From a checkpoint of a small masked image model.
Data: 203450 training examples, 20.6 epochs.
Rows from block 12 of a small masked image model, named by matrix and row number. Rows with one number belong to one neuron. Each number is 128 + 24 x the weight over its row's rms, rounded and kept within 0 to 255. All counts start at 0. Numbers have three digits each.
After each neuron's rows are labels from the 100 images, of 14848, where the neuron reaches its largest size: "top examples" is what is common among them. Only what is clearly more common there than usual is listed. The data: regions of photos with short descriptions (Visual Genome). In brackets: how many of the 100.
# gate: MLP gate (model.blocks.12.mlp.gate.weight, 848x320), inputs 180-215
# fc1: MLP up (model.blocks.12.mlp.fc1.weight, 848x320), inputs 180-215
# fc2: MLP down (model.blocks.12.mlp.fc2.weight, 320x848, transposed), outputs 180-215

gate.511:136167081135127114102110126176143151135127101140129120110129113151129183123076166101158115155185091122160120
fc1.511:194139142135103119151110138142133100142117156143139161118157116158134203145168103194110158155152153140128148
fc2.511:139136076163136102141100141122135108116105123116156130143134156151105125115112095153150131130137138109123140
top examples: text has "white" (30)

gate.251:073120099100129134143113132121122124128105151132148135158093123157113126178150117128123145116119096119118125
fc1.251:212157133154131122109119152131127131090140113107150106088156120133111121136151128113154135137138134114183134
fc2.251:143136101130120121164083143152126127110096109120139124121137130131160141153143121164120160144131103168121155
top examples: text has "sky" (27)

gate.647:184146132156137131155111168125110155153087120131105118139163138080127165158114116067211126151123121123113093
fc1.647:171151143151104094171122118138103106171130103130121120130179086070141178138140111101188121130092112120113164
fc2.647:138130122091180156124172119117168099147169119166116160118142128112151106114133147171110146121122126074121110
top examples: text has "white" (29)

gate.182:079084069131085108171121138103144182156142112108155106113153103134152145111114122134166116156135113181121131
fc1.182:137129147114132078121115156129160148131126124110140131097118126134152141119097109128106144153121117084131134
fc2.182:171176131178104129118111136112134127183107095116101129122182132093136054124139101107139106131123170066143112
top examples: text has "white" (35); text has "sky" (26)

gate.154:135157109104131128116100132133134153102131133156107119142130126162197133119112142157101125180115149114097089
fc1.154:116166111135119163115128146123074127147132134078092112149118170144114130129119127089158108170084146089122134
fc2.154:134133124134092141134165171093143111143129131151170128090170156078157142126144150148175141146126138169144140
top examples: text has "white" (32)

gate.148:152133145096136127149130124138155094109130103165115105156093137117157126106118137130085102108159086141123111
fc1.148:109149158114164155117148135118112113140121160054118167135161107184157102145137111154134158097127110107128079
fc2.148:121142128094139088139119164134129068155121153133161154123137164147074146105115176123075099169144116124118147
top examples: text has "white" (30)

gate.496:106152120170124134110118158124167161142112184110138131148115147129131123145103093120118112110123108135116147
fc1.496:149173118169099131114102134114167118127142102089120142135094116134132151128147140117186127112080157108100139
fc2.496:122127113106093151080138166119130144114140086131136147130149139160177107132118133107160139152118119114140135
top examples: text has "white" (28); text has "sky" (27)

gate.381:150136101165111159143102122120138124125159122122161115177128137177118133163113169163153121134139168111113135
fc1.381:101121104146107135115105112140141122124120132131134126125139124112159151134124098097147096118140132118140120
fc2.381:178153146121164179121158113119143126123155145064140131147124116093156105173120103129142163121110174151108140
top examples: text has "white" (28)

gate.546:126161094114112128100066125112112122111082138151131123127117135135131100113130135113116122121140084107160135
fc1.546:148130131119139115131087178135132100189145113134186101124192138070089180123141096138134111148113149151102117
fc2.546:152161102134102110126093126124118153146148140135119125163123129111122087107074113076145160159162112144101122
top examples: text has "white" (30)

gate.601:098126115126123112123100170111134121091115120146125159131115113134157137108117111122174077141082148144131091
fc1.601:160119118126116160143117124141140096123167137159109129114160100165110163140133136142153158141118087114127138
fc2.601:117124132125116170119110140155137140147167149143107130151199166172132158173116141145176170101160101129134161
top examples: text has "white" (34); text has "sky" (29)

gate.127:110124143174135145091127150131207143084125093132129168085145131100111133135110126109156142130160165077125096
fc1.127:141139133129137090122109105098144121112131125085159133124174113161142144119110092131090139128130154161106127
fc2.127:128177140154159159151124121166142106068112109108108121133095141125095195101177167177135137120070188111122132
top examples: text has "white" (28)

gate.519:136120150122149116149149158101115112134159144135115126107135113150141124141150128082175113137105088117110135
fc1.519:137176088138111130139107145103106098114128109127100094140142163130117155146127110129093129097116144132143133
fc2.519:110107137077148120097131147106141141114125115179113109127131124152142158095137103131139163113114121078109145
top examples: text has "white" (39)

gate.709:141130135125147164140124078115122118176142148120135158092138114147138090160150106132153063109157113132115085
fc1.709:127140137125123154097131131106086118167126141130126117173157186112122137149120129099118118133123160139118107
fc2.709:155143089126165147128128156092137133123098129097168120145155092126120116135101098110169141136118148104175137
top examples: text has "white" (28)

gate.359:127109161153132128104125137137136158109142097117207132109110150155142125190102138115120118151120100065094126
fc1.359:157146136138164124108185152133101108113141125170133162136102099121119161131135139062155147131132079096153079
fc2.359:130117099131167103150097135111102093156075133139124149103124104127101178134165130117124140124124129150170136
top examples: text has "white" (33)

gate.65:133077164137145096101131187135132133127151148143128109145135113133159127148124151102139108129135118090101135
fc1.65:134159113078128083103105149110113117125127158113173133180099135121133115144184135099135104105125117113100148
fc2.65:112098117151110129158088117111059126127128147117176124115139076138062155111116157101086096136151133133127137
top examples: text has "white" (32)

gate.724:141173124151169106123116090140155130135109090127128136164121118112135135136157107126177117130182132121117127
fc1.724:098128153131110150091139138112069088162148138110118120153142122138074109159151133151139104091141167145155110
fc2.724:172147087182143112144134162154145139111158077116152133170154130120118142119200135100140130109163139134164148
top examples: text has "sky" (37); text has "white" (36)

gate.414:115132080122116112156102114140125112098137138120152156129125175120102120136123136103170083154097114093113137
fc1.414:119114130105119105124149080105134123130142103141144115108132127128140115161154153124122127083100133106121120
fc2.414:149100116134148135080101117161129135134133151174149182154127115124164110124106102105161175066127138149159151
top examples: text has "white" (29); text has "sky" (26)