A small masked image model, trained from scratch: patch size [2, 2].
Rows from block 9 of a small masked image model, named by matrix and row number. Rows with one number within an expert belong to one neuron, the router's apart. Each number is 500 + 25 x the weight over its row's rms, rounded and kept within 0 to 999. All counts start at 0. Numbers have three digits each. After the name is the row's rms in percent of the matrix's.
Before each expert's rows are labels from the 100 images, of 14848, where the router gives the expert most weight on average: "patch colour" is the nearest of a few named colours to the mean colour under the peak. Only what is clearly more common there than usual is listed. The data: regions of photos with short descriptions (Visual Genome).
# router: router (model.blocks.9.mlp.router.weight, 8x160, trained with AdamW), inputs 54-80
# gate: expert gate (model.blocks.9.mlp.gate, 8x80x160), inputs 54-80
# up: expert up (model.blocks.9.mlp.up, 8x80x160), inputs 54-80
# down: expert down (model.blocks.9.mlp.down, 8x160x80, transposed), outputs 54-80

# expert 5
patch colour: brown
router.5 098:498499512492489496523476513527522497515511545491465531485468517484493521519462540
gate.0 101:489477520526492535525509490483497526471511518463517465485542505460486453505467478
up.0 100:469494545507467511515486505513511534502524500449496445473528484454488448521457427
down.0 110:529483536499475520496490484509492453525507546495435492515515528502486503548468451
gate.1 098:507477505548489446487491517516515497520463496497493508521489468516520584504515504
up.1 104:479487539517453465494519511453512507539486479475501495540492493474512555530491505
down.1 100:517453528514493498516488506453477478523467481482494472524515479469499512551527490
gate.2 101:515520511510487472519473463508497497484484519515511494450473532515540554511518507
up.2 101:519497487509468476479498502527505498476489495500474526471534490499527489514541557
down.2 102:518476489525486503487494553526504481502478464497474483486509492481488451524489517
gate.3 113:505475517477518477461495443525451498509485521490501527480529477455531460476456507
up.3 096:449484501500503514501436526483457488482472477474514468510491513495489553472492501
down.3 105:543487472498522513484505468464514478513496499535557478560543487484488474515479486
gate.4 098:500509514472478504479500492503516465495497453538539558499511523471523456478509493
up.4 107:493529531503532468495499504530507502488532530493492490520523466471443489518499491
down.4 099:473498454500445532499507456483464475472509559504529501514460492522486512495507490
gate.5 105:558449540477468513499515462489509546502546479487486527496529467464542506556515534
up.5 105:552456491538480539481508461528493519481547532501471500490507474481486524557515505
down.5 106:470540521502480513460482526520521474467507429520488534459502512484478477514527525
gate.6 089:521479504486508516516535527462499497481480500506485525498481472515471508473482526
up.6 103:531467538567520475504551518433495495498510513515502490510493517521496494508501496
down.6 098:477433534532455473525476495461493499473493518496527508506528472497484519488523556
gate.7 101:500501542525464456504513503484546506490508559485486506490492503500478505518495520
up.7 095:497488469491507511541511496468527504446536477468531482466529503516505477532470454
down.7 095:496527517516495433504504498513533471508481473475514512475483520533486531467480496

# expert 0
patch colour: grey
router.0 098:481501538493515489516528542490485495467549501453528517503502505482489525496480501
gate.0 110:440474494473487510477468461489480506486504591492490486457478526483514495534518515
up.0 091:461505470473501507491465484479512476460532549494524484476489485472480527522505536
down.0 095:525489521470518496497510518530461498518477533521503532517500535481511496490535497
gate.1 104:481498514474541531495525493463437494457497497499503524524478452527502536499485508
up.1 097:513513496477526530480515510501496510475462519477496556498517466488512535468493495
down.1 097:530480541515484561496491518503514522455503479523507517461469491477503562516523467
gate.2 095:502495477518485493520494487555522522473542509504536507525503509486526504509516467
up.2 098:471485513510491472463509533487515498480549522505511504530484518486531458507454505
down.2 097:512546440474467498498511475544485529472503505489492542494514523516500500538467481
gate.3 095:531487516525489505478536493529448517461533535478487502474531465456493521550497446
up.3 101:476505512538438500507560530478492486505550542474491497504499490478456511534533446
down.3 092:530522501516502498496492526504454515501569503509492528495530491447495482561500481
gate.4 106:484509479530493474513479489464514468525494560512474490492484559487488513463452482
up.4 112:467514488532466486516506514468468475562531581493481477509481540459458509473470501
down.4 115:493494553516448524512500500507464493507494494512461526548479523515445492526516544
gate.5 098:493529508489559502527493481498493510457511515490482504477504549515489526531522497
up.5 095:501489491492512502537541498499559474534543481554513517504478468495523518480458533
down.5 097:515532492511503512527494523473478459515482493507486496489505491492558496423454509
gate.6 106:516443505462512550495499494545514475474488503540507513489490487536497499581475442
up.6 106:521506503493523537486493497498523446456463500513460495486526469526491488540486469
down.6 110:514484485485543484534524514507532498501458516501501471525543474477536498527556486
gate.7 094:489530518479486490506478488495483521520448487458494509518485492507499517519468465
up.7 085:492506518508497452481475525498516519483473517483494471509516540508522512485475456
down.7 080:506493571510479487452525551486503545493478505486537519478495483513494498518511491

# expert 3
patch colour: grey
router.3 084:486510512516488477529529524492427530517485502501506492490509519498486537501488512
gate.0 100:469505504504436491523516529526475519494502510503536474512527513476482531533458487
up.0 114:498498497512442520502509532506441507495516517516527500522534508444481511520485505
down.0 107:471515514513485552479484487517481478476529466480537517531542520524442498509496509
gate.1 094:455514494438475487514488515510500524488549562522503476503506509485530496502527502
up.1 090:472519491503518496479500503502508479484463471474484492511500514478423487475508501
down.1 085:523519476507508513487478506496486514485458492483495473547547526513498469453493472
gate.2 082:456456502493493503511537500529501502520465527481504529518477522500513525494458469
up.2 087:524489506499501525480500464493497534490536495538505467453511488505541488518533507
down.2 089:515516460533483486504491474520545486499519498536499513516551494520473542447481503
gate.3 093:484508503494511476499488478493473536489555529585535515504538501491496514444487459
up.3 101:491499474445527581548493456514518475490469460483488527498461444511499514502497530
down.3 101:543477508463519530483516467505527494511468500455501473521528493465537472466500529
gate.4 097:510458452479500502490536438505481527517512520533525527524532521470490458447522478
up.4 091:492467513481452488526501479522527476563500537496497520481507548504490487483519501
down.4 091:510484464487457548516505468500478492518526545521533509473526514520480479489498506
gate.5 096:493523495439506491514488503456526504485483500529521526514471501493442543463490498
up.5 093:465462471500475515482545475507449453479530443513505469484476486559516474522488490
down.5 097:469503515495534503513462469535488488492520514538536452515534512513527454457486516
gate.6 104:474492513512476515517489498504471573480494473513516516529508495478502539504531467
up.6 096:496491533516537491468464516481495545521469458496460546523539494480494511489484498
down.6 096:451500511497483482472489478516503484522455500459453491566549451497510480487528482
gate.7 111:477482464447459520500488516548483509517508514489508479442478512536556511517484540
up.7 092:503508521503535477488480433485490488481535468514463502536524510440468478500547468
down.7 109:467544510511493472514505446516531488467555504496486519523521532462466484500504453