Rows from block 4 of a small masked image model, named by matrix and row number. Rows with one number belong to one neuron. Each number is 128 + 24 x the weight over its row's rms, rounded and kept within 0 to 255. All counts start at 0. Numbers have three digits each.
Before each neuron's rows are labels from the 100 images, of 14848, where the neuron reaches its largest size: "peak at" is the part of the image that holds the peak; "colour at peak" is the nearest of a few named colours to the mean colour under the peak. Only what is clearly more common there than usual is listed. The data: regions of photos with short descriptions (Visual Genome). In brackets: how many of the 100.
# gate: MLP gate (model.blocks.4.mlp.gate.weight, 208x80), inputs 0-79
# fc1: MLP up (model.blocks.4.mlp.fc1.weight, 208x80), inputs 0-79
# fc2: MLP down (model.blocks.4.mlp.fc2.weight, 80x208, transposed), outputs 0-79

peak at: bottom right (28)
colour at peak: black (93)
gate.1:148130160107124131103128116116147153127159088128173107164116118151135142103107140110153144141135124104141102131135170117127087128165132102110116124140117097109135114170191086133131154129126080126141107131119130159187136155120093100068102132
fc1.1:130099071183095116136161104156106138113114119147113152107143140135160150128153176115118106151140118161142087162147092090120133128119095137187148115138120112122118092162124129122127131114106137144096129124075120116123137124160118174137084137
fc2.1:124123143164122095150085146166141078094107151163123122096159153110145116110127127076142135126147074142183116104146131136126149133152123082152110143127131139079134120107107120181094123124129135144121095099149138177164130121129110130139126125

peak at: top left (27)
colour at peak: white (48); black (42)
gate.168:089142104162144127128163163175103163132157124103116119161106157090132115123140112138067133161119120089114166115092141113146130124138082129148106139102100121102120143150172131134109111114106133148148120164156107102127094134124154141100169098
fc1.168:071122141119100119157144142122126204146129072128129101146124130165149129153108091115112141117133152157166152110138125129105102110145147112124100114165128135132101128073124120115140159115110134087123174138160188140133112124123137130093113142
fc2.168:148103152121170128122160140122106122126118136080148120118139086133138124174157120103081128092113169174148126153107148140137126060120116111145115117173126094112114137084140110136104113131147083108146171144114152128159144144138136117153113090

peak at: top left (36); top right (26)
colour at peak: white (99)
gate.53:137128099115150160143168142116151102112157148115170130131124109103179108104162103114142111131117104132126133105115150122164131136149117167167175089169119098154140148132123125114123150123119091082148091120103103111112140093081162096154135147
fc1.53:142166102137111086100109112157121120094136168136133144147100100139137167099126159117115114187134109130104110139100122124136106122115118131149105162131136159167091109157141154112106136077120143128118108123141136101180125179188138144145153114
fc2.53:087110114094119164119132128119132116133134184121164145136158093125099119147159136097110108126088089151144167142100158114121121128115109111136191119137136112186145157153113137129101123089103160098166111086115111114140104156139152109122146129

peak at: top left (36); top right (32)
colour at peak: white (100)
gate.131:157145154164174155111154163189133109086149126118139155135104143112135129115162142111130127134121104098097119155104118146129152088116099117167113112126130148110106134188175122130125101150128130102123141156135063093092115142112123111124108126
fc1.131:160107127103150157134126157143156112088144160099135143124105139101162141164160120178086082190164145095133110101166111145134140129102096119114110148102121125116139133124128139075118142118143121108129144167104082108145125141138147122103112101
fc2.131:078117099093142158127123156141136172116117145142134113158144171132112113124142139095134132126081144169086118147111117087167084125152132119171168176134136127138120145132142115125148137104113124102149127120127110081094129150130131110081163165

peak at: top left (38); top right (32)
colour at peak: white (100)
gate.11:106083080129152198127105160127129103111134153103098161134143138154159114154137096151131157098100086077144122104133127125147132111125125084107144151093133124151128162145119140098111151159135128098134123123138124132123095113158165102118162093
fc1.11:125140118113145143178102143154147089107142139162106104155116154134126129103126157160120095094118096144087160101153102162156146120127133141121119142104164116151061135091121131111103077130106169147142156112115092136133115107164109112150133152
fc2.11:142130160197139115143102146123137101118144149133089130121154139156134103078126139089135069110131109126106110136128168103140173141152150160161128124090124122169079118125149121109125110125121087115091130142157102104156141148123157110136096117

peak at: top left (32); top right (26)
colour at peak: white (100)
gate.23:187116148136131105122141164153115134064150107117129134183135108118134101129139124119093094152100159098112102125170144127113103127120127125155138121107142132127091156173130097149089099132140126133119129172101109158124075140143167095123120132
fc1.23:129104114142135149112119112136144173126166098132071142098150129150119096159091130131085101144073137121178096143117101153104143120162130143097119111116144150135133120160128083116110170087116142157103157129118130150114086102139106109147135150
fc2.23:143127081172152136129179118157132121141151064123089163076104165138161150100098128125137157123150158096157167152106118124163132120090125137126107110119113112115102096131165119108124136131136123132108105130153149166119118159108120102130096114

peak at: top right (29); top left (28)
colour at peak: white (90)
gate.13:161154159146137146146136130151112110123139147074161144134111137181109078104091176177122170140109070116110173136115104110149142110118089120112121105111122125111122131118112151125108152146091155159125108138098118116101127162124115118160134134
fc1.13:126181154118119151107088127062113165116113134149102120115137147152137147179156076111116135150093121064150089112153104154161127135116136148135103105161126130122112128162128130161108144104169119122149148118144154124139123098131098114107132134
fc2.13:115126116143121125108096094143129129109151100139130133137109156130110167105097119176182143100160132078173147089131120144116122126150119162129060073132137164112125129116120170145130147183126152101122102100142132106128108129135119144148140105

peak at: top left (35); top right (34)
colour at peak: white (100)
gate.58:143107179147120182124113166121129135160130158137143114082111127069145109136166094141131178152145099101128117153136110131090084098107102120157150106092128099164096140129176157123107118136130122099112119144121127145120128129147145103123135099
fc1.58:101146130117140150103136140125158151128116091150123125168112128083137097141107102126159136066131149109157116164097144117137113123103116146139149074135127116100142171126131118100120188061112146110143150138136126129164135155095116119140138083
fc2.58:142146133135143117116162132104159128093140125136156147113105141101086113109119101143123125166179155112143179143120150145124121115158107106085113126179132133135135117124165143077096105129109162134151125203097113150127109108132117139115083107

peak at: top right (25)
colour at peak: white (38); pink (26)
gate.10:149122114136115144097132191145083154124123115083163097101140150145172169141121133148089147134138140125115095105113132111109128121135134114136114102107142099153165133166093142147145119094118105146121071192118138141132111139121130116086119164
fc1.10:097153116136129126139111106148148095133175108164115179145088101124104116073150105138155103130117131164148122170133117137140104113084126101135122130120204141137124107117131104134105200088132135151114114114120137116143096139146103127142129136
fc2.10:125129121149145136116150125177114134135128152127151127167136053123117122159142157157109111103102151124139145152118092143118144129142158076086103104116107119155166128167114101118154145119091086150111136145117109166167116098103137093146140102

peak at: top right (33)
colour at peak: grey (94)
gate.154:110112163147129115152113134119114140120127161120143105154144145121161115125119163106110093144105159154174109116093131167146105130120114139146124135161102141163134126122116144093115097165122109082156094133126151101080117145151118102127210091
fc1.154:125163184121129123119107147077134135116127152118134091091134191163138127149140147138115126170143141135138086122151089125151134111116120134121091103172165116101110134160145105110153077073119101141111135153110168131111143130130127119144099133
fc2.154:119133096135105107141100102112103115155141141134107100144121189128105120105115135126151134133158156108129165135103106134087178139131126114130074100125141152154096141149083141124106172133141157089095142092178092126123150131158151130129141165

peak at: top right (37)
colour at peak: grey (93)
gate.201:114142162193149154129146124076145128104150164143117067123139136148102145129144122101119101156142092151160163126139133113148109120151102178144140134094113149114128116137128160090128148103103093107109131131124069120113144154138116137091100132
fc1.201:080142148111134159110073118152141121080151163120092118095122164110155088129130143142179108145122136153098161106137108149137126114132154112147100133134167109161120139137129111130132133142125125124150092135147141160127164130122130075159137062
fc2.201:125143142131167150128147117145109130076140109103168142112071123114113109160115122122139124153130117168102131138110119145169125124152148174094110093142140120163133105103145145098110169162105133173126146153137112183126101118113099103130097082

peak at: top left (31); top right (27)
colour at peak: white (100)
gate.198:070091121164121138117141174147117138114180155111105137138093152128163144127131113110098110166106154146146109121130135112113101118133109127149149128160141106144111140166129159134077148164114139095132094164133103113090115160152169113088119111
fc1.198:143122164105137131139100131111137136142151138099104146078151131144081119140072100153131138119150114087148110147147121132129147094145149102115137121107171059116134126130164137195114150139119120144110110139174125149106117093128125167138157105
fc2.198:140133118159125074128136119133143136094134117152087141119131183133163143082098091134160123116170119043124148117149137127103145129146119131134123129144138129122103111109153130119151107169132109119104131134150134125092143141102137151147205142

peak at: top right (25)
colour at peak: grey (94)
gate.127:106119159140137121162155098143146134113159119093105160142166148142127121161106128150107095154143109108172171075161109151132121139104111122156163116130138097160129119139161102072118153112138149129155124116096120127107083102123167093134103117
fc1.127:097099145076128143105123106147103115125141194186113090141117146130157144113085125136179083154121143116122121159103149107099108122115141123102155114129163112096173137119164126119125165127081131156122144150113137155125114122119130136142150107
fc2.127:104100143079096145098117118126134118088118124142130119105132131106184136113136120138106144150163093134154137177114156125085141132112133104106136149095131070167096106124166128144149114152105109145150105131133126143138111182127159102106180140

peak at: top left (37); top right (30)
colour at peak: white (100)
gate.196:141121149107163104138118140156093100068146126116146141114118134145106163119137114143122145161127137148088098090115133151121129123115113151141164140135123152172136162144127096155089142146148109146123100149069056092134132138166127161147143126
fc1.196:147155086115126138103111148100097115128140159123151178158168155142148166174187101091134124138113160070118106124146118108086100126089114125129166132107102166136118131130132106151120118128134134131092128127118106139097102103126134090110117149
fc2.196:116116085128115098140082165134091102106147109179142155138170099138125134143129156126145112114097109119120110073128112144162154133127148116110157142113134170172139125144114106155145153082147182141092148120122126105152125138137077112108120120

peak at: top right (28)
colour at peak: grey (92)
gate.21:104099154136133156082120149094165143086129147123126148091122090128110124114130098133164153159095103146097167122108102139132163101115124106145118182157131131134128121134134126137084183134141137084137129139166114084091134148166146128110136110
fc1.21:113125158111134133117112132150167118135104113120151128169141084120101134111130114114098153117114119063138117130145101115113108108118121135107136156149072117165101139162160124072133137146151114138141179084147097119139114089135122118172177145
fc2.21:157070089142116111110143144119134106145119129094155123161134152134127105109117103125122131149182110129176160111089093118118130136098127147113191119125128154154170140130130116110111076170138153125127162094137123132070120135128124157125142150

peak at: top left (38); top right (26)
colour at peak: white (97)
gate.28:139131100127127117134149163154100146137155127096101155161112132096129150128168135070107163145139131119112155140089150151110084120117090167150176140060097145126144131093125133097096127163118114120134110110115119147141105119154133124124176115
fc1.28:127130083110083129148107103158117096150115149163129164170108152120146119109109110139119141140101151186133158074133136145106108132099133119139123119194136103119111126146112124127122162145109117123145129149150068099093164156139151118107124156
fc2.28:123121159097125158141129150140119113123131175092172111149149075134120082168171142125119111118069154175117120128119123146132108123094136078135148133147115088152132149132137115128139141117114110157166132136095111121195123107129134128103118100